A small contrastive audio-text model, trained from scratch.
Model: 8.2M parameters, log mel input, encoder arch convnext_v2, encoder norm layernorm, encoder activation gelu_tanh, encoder patch size [16, 8], encoder layers 8, encoder width 192, text encoder width 128, text encoder layers 8, text encoder norm layernorm, text encoder activation swiglu, text encoder moe top_k, text encoder num experts 32.
Training: soap at rate 0.0032, 19200 steps.
Rows from block 2 of the text encoder of a small contrastive audio-text model, named by matrix and row number. Rows with one number within an expert belong to one neuron, the router's apart. Each number is 500 + 40 x the weight over its row's rms, rounded and kept within 0 to 999. All counts start at 0. Numbers have three digits each.
Before each expert's rows are labels from the 100 texts, of 14848, where the router gives the expert most weight on average: "tokens" is the input token at the peak. Only what is clearly more common there than usual is listed. The data: synthesized solo parts of chorales (CocoChorales).
# router: router (text_encoder.blocks.2.mlp.router.weight, 32x128, trained with AdamW), inputs 0-127
# gate: expert gate (text_encoder.blocks.2.mlp.gate, 32x64x128), inputs 0-127
# up: expert up (text_encoder.blocks.2.mlp.up, 32x64x128), inputs 0-127
# down: expert down (text_encoder.blocks.2.mlp.down, 32x128x64, transposed), outputs 0-127

# expert 2
tokens: "cello"; "#"; "3"; "tuba"
router.2:529511546516517467460505434525534489482591537479524520463427510428535422477528526484487492538490536486464487520536469524505559531558383530560497563514475478523510531455564540576517499476504551536485502473494453415412495522546511551564442463561529481466510473447512449539547459461518475503440534509502518478478474518559451523519492553429536493384463500489458530519516460488538459525526
gate.1:495426510529537507473532504476475500512463496478477425475526500599495454499476603527493511449440414522526512496504572426542545511483453491521510472495548542445471516530446527463590457538553494526530540504507483492512587502516432486480543556495462503564457432452558497486514518510512534471505506479499442509520565503485523497414509479476528469607481542538550496447452571484464436442511
up.1:532461468492609456466422556531534457534556514445463474510537478525434471497456451472402462520541494511523481573540538526520543482541514477519541476513502520549527520524493559481506538458502537565478490479510493511498497509514507500587487492524506432508467476464547452496538575599413519511500509445532393461533531457556482525514490464514439479564516461485543532574505487462498440455452
down.1:458557541528476482532587543460496510466495477520453491446494500506436487567488502513485486491540496456496559509442449475396585480520510553547503513524508479470461477517453422516526498639536494437576492518520411478466511476456536515475487536512458481483544526420517543526505536547533458529445534504504550495441505511512431466475470550577515543472499462561526481559436470530543491515501
gate.2:476519557486495564547496500493504533564481418411437486487471450534414556445477435505540477538509462515563497501461483463564489466517499522443478520507454506484496517525458467487440517519552479458521484509527438588471511568537509605501524489479530504551464507559486470455435498496590509448474493482516574507400524525536531480473525499526504491492496555511513475440483503489552533398434
up.2:587536509453456477448508428531496473485497488481512551490550483580443447412512539496492459538558470499503557443462496558529526483506507517547564456482505469595475508492412437503508477610528453501485614512490529441495458512519483509566530480531507493520514485460482444551498482465515497490534535518540512465465504455539438500463479470384519520490506505472429526473494538539552545526463
down.2:577575491520523493517556524521503546539412523467546516492530502584477519459436497503491573493548467495435522543478511554548523462513503474499499485475466537514515436509457470495426518465480479460518451452474545446484541517476525430488496369529482577433515530526469552511559572471525507449478463552507470483511484525484438545520467486501453457552424491446491425504529527472502574480556
gate.3:511504519476503483503534558462491577497437527496503499521498625529517545492537561482562466497433503483443546504518480456520467490442532544497531475480426514530519518482563439453532514461532508440436486556469541454571514479561536474504558544462531510594478513489499511473532403513441444502506567477488573578474444507485528563525554460510496517511522481511437500559486536542476449478439
up.3:485496514527450513447491462527482468521550493505565540491514425517508428511475463555493523563521463542496453532418535497485559541519433455458461551492601489511459515532424540542483530560512491523517556463521468539455551527440447509492492510530450520433548484503450475529460540540594508508509446520506422503512519475474408444484484488492469461484495519499542533459487414455516590530572
down.3:496450480551484460505426547524552535434433500485573452504464553407490537457486513487514547492499475535519552503521444517517503545516544543557549481465517437554546487480478474423481451525535538561479474495537493522479513540492520510500474495510509465491477513493469461589594572468503478470466464502514452543438472534530501504479510488428565395487411482480531527443472447515485447485593

# expert 7
tokens: ":"
router.7:498525540556512471446521519555552567475487502494467564486476489586455495488514535506443471507522527505551483493499481443449554517540479489513533545403506478535511492529499537495522422538549543411438505534543505482542457516530483464558476548509504506531549451610490487442480529586526453502468502481529530440445465443432530434472453486442507543439534505456535498509441443553465452543466
gate.1:450473475491492520437541507542513450466508467482401447420469505521564496481538479475414526435504460557527537413529526456485409495455514484488466433531526527480491456458477516538508500478520384484519531471520513564537518526472556441485496490528471489505550590495469477505506503497496487539555469514561475504561491504463520573500462513449504505521469517453596448475555495540580465451453
up.1:537561527494570436494549448489496570512444563442588501517521497457490503540506525518574494525508537488471460536476494480511479466516441515554550571487450490441518540505535454540480458513559530533495467551493448505462513432496493496480492521518542463514437439479557497532434442487436537460398537524429487496472448461594452478605521516522439470567537494490466512476489499467473518502527
down.1:442548430519501495551504435542597466509463472529454452488491528515537446497505475489507487558452560533559533461488534484523518521498440549511547558533492422456491508511444474538435494564477543445502461540478484501475478515414466509446536517446578483493543469573526494550567393468445443482492526513500518521430512503507444499504473518513506414504454481569413534529491494508521487531460
gate.2:494467496500509460478462486506530605501570503468511435462496585566538466448506541480519490574523469471478473525489518529543507425507460520513480536541475491469522492493469497480510476407527429490505457516452472480497552493529535460539541428514465475489478597499606468478539539532536509445518537482529613488431426516509451508536538468466472454590532518476445511463499473545520571488490
up.2:493452532559495512519498440508478439518412475534466477528528423475495470586482448524531494466460453483512484505501494561458518552506503498509523437477495455523463567495492507499512526573470526505463544486541553547531439512530502545416452551489491466505498431593440496529516379472468516443501464538476429507579515511413494497446511540503527514450472468473548436474473492457496429543545
down.2:537484527490479524557462549539508503494442569543488479456455499515495530457482478548464476526557479472415460459579567504443517495509498549515516513388483572543460518447493518429493513446611525491564468557576486527492531539513497541461509501424489511463452466593485521493487454559487429504555523524470506507443513443480460521469515535508576534445562482522536474478533454494519472520504
gate.3:505499544521485475517463462493538395520535492491511432524495535533476539504510471581517549511434509474494507500558512509529427480469480514478484485509439468500495464480485558466564501479549550469506556510456490509476601388550542550490529454494470448447391498560396481487574520503519497488488510552543488493451430409495517497446477488498485529549497532504505500492548492513539516420581
up.3:388534469485568528443520569464558559486522523508524567483471465452504467503519487447460468476518486539481464565504461499468550569485540506513516506512561524519545508559460493500438578485527428508517493452538509497524442592521504532561475541547556536618564526402508458485438418481491507512520526454477493525549515531548528474502490555511536510497515525473469531464435497473504469524470
down.3:520490489519517483524544487457486524584497552533523452494503480567490433478503557527441483423485547479463489549446541575491476434543495508543456464458514537574435445451467438570486487531492499498509497509483523533473421528489482451521490448545520473550485509485497548457515503537515481453518465549438439521510519493504542569518505452562543513572528431529591445479456464433447518540588

# expert 3
tokens: "violin"; "5"
router.3:499483473464510539485510538566515441471436490467511465520535496453423535555403475518507415496508518488459524473545507443434568412464495514535556474415520454528521525520479514471484465465467474483578462473473464572542485557505455547515522533465539521508523569440445538479475540476465483454493557468552464503543516460562526458511445545518535477554552552539467507449517552542455484448450
gate.1:460466510577467502481449549402530506536487395521503496456470501549535422465538447517474519491606480477515482572526587562483547498469528522505498462501415527506552509458485527483464533531533572464480501485477520546469580496519543498487503508474448482527556522544552574500543459483507591535535458484490552468513454515494472489468471510423470475459547454517514549489466441537502543506440
up.1:442513523455495542515557495453487516494447523531472481483517503548504565457599544496473461542525468423515449482505464418494562544484504566522522511496520473458448529490532536489533425549527502552491452509546456523534567516527465458523496504490526506550508545510493470484542572451501449489549481546560538496457603469427441503581588519479473512409471491465507461458476503429555544496505
down.1:555434434535524473483528476472518486459528555446489553537547482486541526467538468432559486448475536475532482478541433486512517482490540516545553489474487515537560493505450481472454425474470435494459528535479510470506467499446494525532423600501580518603479536517423526474538549590542480512411520507448462495483571520515452477533425494509486489512448493471505468505513528572513539518432
gate.2:405560489543478489534489496506476457480532456466483558480485515517468540509512533519512449498544520554524536430472496483470463533502412504566560480467464574465514489478557385455464528484479448548515545499515572507499539535482486501469530555467506524473491503483527428479508477402449479517468555532469553514465509491474461492456512492605533457468463522496533503525418530429536380476507
up.2:438527509513471468530474507470491441517523444471521545490484539501466549536496513551517416494552506539512532472478501490488478513497402481602564459459470588442527505461568404493465504492470476541559559490514575520507533518477479491457559574467470524497505509472506455458493466392458460505486542546448548510495522510506485508496534470576538455484491512515531559513439542444538393463485
down.2:529573500475541548557515489469443505471469535488515499454488491491491479458491510452498467430511499480511492507449472499534494442535473498472476508530479472529532528455486494521576557575473470449526461455547446559550445483446525506440538505448519476344546536480557490498483456434432456520467530497483517536566380503470483538518514559559455498486528538497476470505504546499457401545525
gate.3:420583537519513508470510539519439513475491566442551491511470519570475448537523481518486524497496545497497489448541560493456547536531489498421517493472551533498525531510559447453525504449516544552485537538534492497480507483494525537505490515509474530424476552515460403377448478526545554510503522429478534568537532503507477461498488431472517519448556529524481479452546530515381426556477
up.3:579402463488484478518488453486575488529513437545464506471537476440522575444467505479510482511512447519488477534457455541547450450460494505562480509525470479522490481490455542540464479550461438458498482460441486493501501504512460460499528495489523496587510455504547602587552507462461480492491510581523467418472473531501521543502489540532455477524453457489527513545438456472636545456493
down.3:513488488507501519464509530523529500517506508455461412490506461510444588460486564477563440478519553489488521532462457466498534443438577498492501477469489550531522496447440479533549537421508458518435562522461530529500547573606497519533431463481508503511519504515439562516482479515524460476556542488488539435418531501496491523457610420534521480526501554539484503525469471546589475527482

# expert 8
tokens: ":"; "f4"; "f5"; "viola"
router.8:454506442486500532451476501485486521435515516508485514413508504530438460542491459469439504482516522495443434555540442468539478438487471540453591502569498473504497488490490470505436506480526497495489520500474491501502488505494485499442536531559494536444509566497451544570491578549524556554396439450513491453470542539597524481482457455426443494477460490488474535558485520375450468502494
gate.1:505463544460525519471549526586543521522493517487492515533466522478464514514526526506448479492530494431507530442477553537511473504457529454538488441441471493490531465517448511516480476454524422486544507500539439471485520574490486449579500558545468536384502428465561555554572484485510525503505510527497405445525526450454451555556469556586548513451471515507537478463479451599500512510471
up.1:509523566495431528460490485403463477494477487494440468547496487548524482481456504449457537495437529507547413537492497521527523438528429565440446518524570466533463554478510503503548565588541521471509474518493512541457458486473519530557557497455503482534513477524462447456441470516537513519462501466460591530422474566478469498517514457431488469492455501484529508404553418461485471515459
down.1:506496507515490441485550487549443517474514562490486470539524520535587543512465512513529468454510493494533497520545443463513511456541510457551564530530516489448465519453521529510524528433401536440538533487497531462528480454581527530506533450649482519448526512498454474499565443507470472509509506507454461548405456433518490536544544491427563492478496487520474420435517492536474443548511
gate.2:500478504477458549490573530539494429492557542564518432492448440415570498437486540478453484542438473498503523464440476528532524415487459486438435525476462513472507487551462479514494443398523501495541592458516501395476539529472480508527481480571523513495510503507525464426504429490540477497469540496519521463571471441498519519472452544513497518492493538532534480499578469458457528487571
up.2:478529490549529487478498534539508510489407544519419551586546467506525490505534590478536480476493473372531447564464497517506511546459435557518475528499495480508477470485549499557486519445489487507482519515510485554503505440531573474490515569470421415408496465500534536560537482570523554506503507568524481561500522486499464493507481506526488480543511481486472494422549604492465504439524
down.2:489517500517550507480523524589510476510446434503510574509536496482500485553543566444509571548446475472533535493528437473472583474519524542485504502516541431468525508519510479454485452409490481571528444526415467510535467527496470549512529482511486538494500496522528537514380573473484488561560569481429433438424506465502480541470466562485512500480486449515536522417557510463495514512533
gate.3:524475542528448472441530429407510511483553474484529488502461362526543420462528557579548542470550500533432532508519513503506486523493499444518466514441500476554523399555520530432528545544471463465531547556545459551478466518551480526531498477500510532537493486472570518508459463499502450473416472502498487457489465462462567504550424504496534483489576550501477476460501497500509504478552
up.3:484558498518560521465440520494561448509483373475461465478538500497521478474531468491498500474511522462512521494565532521462543479518505491514589455469522525526471444490518593497548532548499532524539450484491391474466471523514520448496512447484453460410449507488540550464477528478522472470613553472527537467505486408409508488495457564429448471519480519506489442500543531560478508489491
down.3:507558431548456495506450490458498535552503478542535466526487489441475570529505419473524530430538507485488442524451519465560438524489490458559485483476466470483544516586516438561588587502490449485519520550478580449556480503464499497485460482507538465531443473447520494485549539493458502468496442435466507498505439542522558497449470494546504556530508474413511475592524574461500510502545

# expert 20
tokens: "trombone"; "trumpet"; "cello"; "clarinet"
router.20:438483453453485507529510464507539560548559502562506429457547508498452457528530510558453479532493485532499452546588513490458487498532488456546513499558553491502458499577508538486571530530481541528454518510499483592541519499497453470490457460478450526507539482589494502463482518484487460396528422546501526514447483475453488445563454560445432511550528455480586486425470505490456512551468
gate.1:509504491503545504539549514553572444522535422488539531561535603557513450417541416478473550387420501506398458482462520496522464518450505506459502463550520456485491433505539418522535499486477522479431483510479526479516547469546535527550495481548499463507454480475534525496513464571526453560510466465484520500529512507520487484471456478491467520534531485516568483522399451505449481461493
up.1:551533525460517473451525479520529524449516573475419432452500489379598575525537552501475537496521469463551470509516449530515508470570483526451544495451468443544502507423465564500489549520533478552545476453453490462517532524512510483460524479513487479473537604544451455532539511555510531493469487504488504503497424452541512549562502509431551493529455515503447494506453566443511501455533
down.1:480554473526504468520479423562482559444563503466474526484491488512446570460472587459511511453498496477521549513537544577560538521502464501468536514546427462511488527418464531448435454490578587481470495512450545516564519499504491463455503470480492569448546521528496492493509579541548471527519435512444558521515483505485410498479459488480520418463446494494542519476485476470505515491603
gate.2:512521521577544514488519480416503460427508494488465493508446521550512521477413524493476485485389494525412565476467449412535465519553469500534464472499488529479546478549476478460514470488530450527514533507542533477517529538429458489485528514560545485549455485516497468471464515477513500568514558453475516552445558473483514474498497501545502430492433550515394455536433478557564439527437
up.2:473488542486542503579559554507405536463463525521519468511557554474456506505531397467530455485568525493563466482460491552483530552438511498454496487472504530514423560435437495526436460491471512452496488497459485557457458501577487516516449436482480534424488495494491511575507500511573511476474445535548468428518456571458447525539566503432472510516508524507510558437497489465495520452531
down.2:582487474515488524541477471523506476590450542538481457485458503496456549413494469521517469531545513500569547488491462507434433485496484507520480481546470468491467511533473481470520515488591528558488462573419541533495500542524562545466498407559525503556467474577470532506471512462541477506475487499497525444492508595513567502480423527478492485555467384479510514434494567471452508494450
gate.3:585490481550452513496523497542515480502465492499524556540448508534471514444416598497481485458447495467487547484517439543541461458458523478544552417536478496475467475499427499549523453519503460442569474509539468499509548481504499536432483555531528479524487456514495400533578499445530501520510528507510461508563513415545542511500491387453577488511491497475498556511544555573511533501550
up.3:474447505458528496471541455508525496530488548448452440475475502507467415478507459506512565545560436564454485504435506499560517548538486559522476457482537487510499490510515465614479422473462504527539464492507479526545453480472465443523405472477501537483532496566496514482476535493483590517444528521473477483563495513498503551465448575495395510467485476544522608471506459426550504539502
down.3:503609513477431513546467500590515500498441504478420446464480518486396507550497454497504560448528474455461449506520525476535508464484522509469554433510492549493499514535485484482563545503428552542482468469557538473462511384480570490493498473564418581544516464492531502479460505502447476443550563449478522520507467502465524511516522556535518474495508553467521524524479525598512500487537

# expert 31
tokens: "d5"
router.31:513477527511485387473557579542552529454509470483465499524519536534486482508485527545513475493448402543488527476514495451557523496534546507571496431472394565500554456472511499558512402438499499478489481490450445479456541506474498473500474537508494528575536523491527515497464379504458525470503524502494494503476476477458453448508487505541542517550574423473545520503541457536530464584534
gate.0:453466473506504507519443448513501510429561521556479501556542557461454489530522491510478555514449466478485533553546504485613528448468496502533524530472479489544482522485537468439517501560510506547448468548429490594503484491529576497509444528562497510417435510543525589479445528492552507473447475510526544542436501499555494510512543496450592521497522467498538498443468526488426454578455
up.0:468494541484525509507461488480468570463596489522464506576518568462490555506527495547485531531455451509463529567568450505606570398537473502514497522516489482571489518515522506473512509512497523526436464563404514579497476486492527510496458549545490488438468487520512578491463480518566500463450522539570593523472502510536519466546539534441542513484512490522472513475478523507416486576462
down.0:564540507524473507495448534510564475551463460460491486500504487415505399434457466580481474492507487534464492471523508452514489503507502496494449501479436554547506489501457478516473391524479463553530459459480505486457555524480496613421481503562522559565492509476478501504528512452521577502429515469481549520495541579507468515488560409563502481597435474503536547482496486531509521479471
gate.1:492506481518538567511500514531493491500472584464529527522549460481443520511552481479488476463512466476489485472555549517510553572438492576493471485472545481531442475536455492404575459522565468541530469526503475559528551477503489453487516449500558431512543518478466506441565506540497489472501552475465463483476524540416475453451489572521527546539405541516506526510514552497425562521619
up.1:507497494537541580486525511540516506501495541462520519534543472487459525518543513487498499453499484479478491503527520531544542557426491594488460455448548509531469492556441477460550475543550485567534468540476464555517555509470451439478528442515509433456510535485452494440537503523475495487493548499443443442505514532386478437443512549511500534530405523524530503488545545482444570536630
down.1:532485505477443462485557543413485515513537526551470460530473458525494567541454508503547512455424435545449484419506513428558455454497543535549468553528482441481511551479545405523486542517530500536489507556440449479510512414463482539517499585434530520570515456487562445521454494463508468520461484543537493522452494484558492521553526460531529483524544515525562503487493499506529452426566
gate.2:530482430518402535481439469456514453548486483534504475431441452482559459442446451490505494479500519471467423515485510441523472511581460482579512505497476516531472508417507517484493576520569519436453497473497446534490480474507542389526521503495532534542536511512445523540535442533520491527511550526498490525478411502525567537513499476461488568476435476486453478588500409468511473472511
up.2:506424463500406514489414485500553424532490486500453502470502463466548511493497502532486476463547578492480516550445527466488523551521535486587522372485490537513479476417514516469530490566497534465444448487492538529567479517543539467492430526461527544557507494504473527582501494501542553542489508473465487540523468489510487541543563468555517521515433467516545533540572430496577497482559
down.2:474469530483491510495474521494619547469503432541493523430506516468519491452448488540454529503578490497488521494519549472475496546559527527486563464498447533512474466396466556543447544549540504495451538471517525482460519572470470438492570515502501562555509447507525550482453470475472559524530437430502433464439551588454490471490528467515518417475461510488529478486448590525518526516512

# expert 24
tokens: "violin"; "g5"; "flute"; "trumpet"
router.24:546545427516470439443498533482483488527479522561480473515533494519489514490489548548527460521535462497562516538519539541442411530451520502472581436463516567502474448487533505490402547548488495403487552533472483489510563558484471532459560442532496485492492501466567504527510447488540554466527494503524381527577446511526468529530558516535553447418484458509509539476532523555475525471502
gate.0:540531511517453498535422477445551451488571510513516534515471577384502536450499604516533479525494505512454469488488467520515484498481542563512542490511497489515464520502472502457468430504609463511498509458504558422501463542456495452514521475451483470425505488380507441519513539546490494497485504551506471543544492496579433604570556489498438513509497521532501500505444489524522498552516
up.0:421476455490533523475586507584486527527452517508473535478530421615488466526486440530461531445544540486553515508484519510503536508521483455496440485499503532451540481548525439533521550507412535491484477529504447530515480442542532526505461488539452552558463532612507529483469434459507530488541471466514543443466508478436576446466467526497570476503480499464483508466584538496490527427527
down.0:531483546491511512569525450465517466454498535505508507474510507474474457522514414493464475456508507520437513496506549529487406485507496479453485521506491461533440497492401479546521546506624551592481416511489501480530468581514481457497498467467584529532504486495482525477550476543458505547507561535466466529550476533406476487503506532462406565421473459493518483528506540548504473530405
gate.1:544443563478512474405623469478536474521558577526510440530505535533549422444493480464482533529486480423519465465458495542515475388530509510522503539489503417511514511444497500547489529500514555438445500496493464529552528441453455450514457525503532525458477425468513437488515438551494555536532460492523475492520499496500541514494521475385495482462551481492484500485588481526486529490522
up.1:537419572487504489392593494491512468520540549528529449536498520538551436452500488470478503530477513408526468488448506549519466392501520503523509561465511427497514525471510489537536519502532554449431503493475443532549541463444475461510448514500544533444486425473496425535500445571504555502530477497520482473510504502494518490490530473378491484438536465500481512455587475539478510512519
down.1:533552491509514504499551472502544472509490521514453466546570499483506449479413538537561495493546490438544561452475466525466446521459478520505507468443439570510489442537498520490456538504464539382486474449545491458519507544481460560554542478486495474448561558550483526494514520502503499516534491499447405480522478461470513453520542504517581467438443538588436586466500508576519467453483
gate.2:445424507517462447505508441393488494456539492449503472550456505612437451484402477497466473532437482456524462514496513502537528423546500452528511549427465525487527472502465602551597464523547511521574506504456527473574492486555481525494503474476505491479555553493455543536456509519426517497465503513477535476481485445485437509472526460496533513563518497508461497522468430447504498475490
up.2:505556492464514514456517587469530543560508482536558496411521458535505590504487524542531508471572483613512521588487462486515470514447545541425480447495483528513428570509527500457438493534432460429476483491523521475473502465540434487546480513467515523500515474488473464505484554519453540496500557512546518482485552542541488427484456494496544482537567534533598427559462519528519518476513
down.2:500497568516528549485491474503479559449522455427439583455456496507443476526455530553517538543520525476556514591474497534476522459433543516533522462525469435459526468516529484529549560527446360588501545516466429457515432534466446487518545465495485470481556494512510529512519433544515501465442491497483545532492537516562480444508489545492564425475495499548469448497509476463473531506525

# expert 9
tokens: "d3"; ":"; "cello"
router.9:487537551528525556499506512436479463506444443463488471555400471520478521546396507512533559483493513492482570578398505543536521470414490517471451572524517469429443462478448491549564511544539541545514467538558482465451455484552499523424518504488512443490505549515467529538527544468509491519560506526543532419458482513513487487457571474493515522481483578495467482447551514461515530502479
gate.0:507451474518480500542454520619508518517487558493508516457537518594524487527547516520472510507543483448478532513487515493559533517560438508523465449537472551532464510518544519435568421514510465521467523571466517527475518455480518584512490552494527520462470482569447440460545467473488478554440529520459604473459528523473485559472459464425549564457504525549556492550544533448556475466483
up.0:513492524460551506480483529437464463493449487563464476481535515410472524456465475457501453508443471522488439439587438481468492465417503489531536497481499493531557502520512477478448516503485451546522482466488480541538471531489508490525500500472496430556562538454575584578477438523464489466532498559504435541540417486468460448561477509570488517592493546479482521521411524479510507482415
down.0:453523438458529528548508476477497514509525516540450565472542481476464475502505553521585503472488499519508505508451607410436513499464507494502531480419513480513495457522484491465509581499511440473490493470518499544513480479491508494451574456551567478418563528414459447575519466521469449500524487538494467513564435563543479491433507491544565557482549548489528417438482523531566466478476
gate.1:414499513508503508531474540538545451517447504537504501508523435535450511487454479527450540584518511509529453514556552460415457449464523497493538559492521537533508537546480553448587463543540410517425470537485493455557539497529448514511516392466454577511475558563476487493465545532449448489459499541468499471533484496542447485552494531441508464500511519548478529533496485506595451458487
up.1:458494501505498521536451523516579459506447481543531546486511442517434465515434507568482531576507526487536445558547532475445435432496533521510511566453512528539533515526496551462559493464524385551417460513505479453509534536545479519515507372476494543483465549589431485515501516501453483533466492528484478516521552502536494481531499538453497414529523531534473501524519498536527470407526
down.1:537553568517536456555469405465444468478489497525492440522550483508490446562568467512527533462508524565497484416538611495406581563536503495515533566467495571535442487461485493520452447524414509483514484456493509541566479565465533480496537571426505502470497498517473509495471516500459502488538505475487459461494445456478516530502499485495535556466523508525538472494432542426563469506505
gate.2:511525489485492529476522518428484475534415535457518457564490500475458491617473508509552494455441530557518530550462452538549451415507506468554480509473447502501527506474476413515533504474510540523526438582533491503488626476460505502491482548479533493493506533439530506513437459435498479472518491476541520587518530575487505517476425521448477449420504503534469444430541467474511534467478
up.2:475486504507496448542480506553504544461594491529483527424512530533518510377524490527429542502555478453468505466533533439455557560493501543436521505522520506457472480534519555502453507481476441480460554429439508505518410523526488472509526490496472526505517443563462500482557565551495515528466504508429499432496469418487482519515593480558508548585499500470550576563476511546487462511500
down.2:547615545448446502505462520496437472499557496471542522584514503475465463532486479504526540551459505524491477524508521412502460450533491542529477486511504462571511522430534447440436483447490459499526552469558481457570557487495496481514481532474518514458458561491447530527478560465455492547432498482490459517461480508436554496515447489462505532498579457593583501481483493545428577517508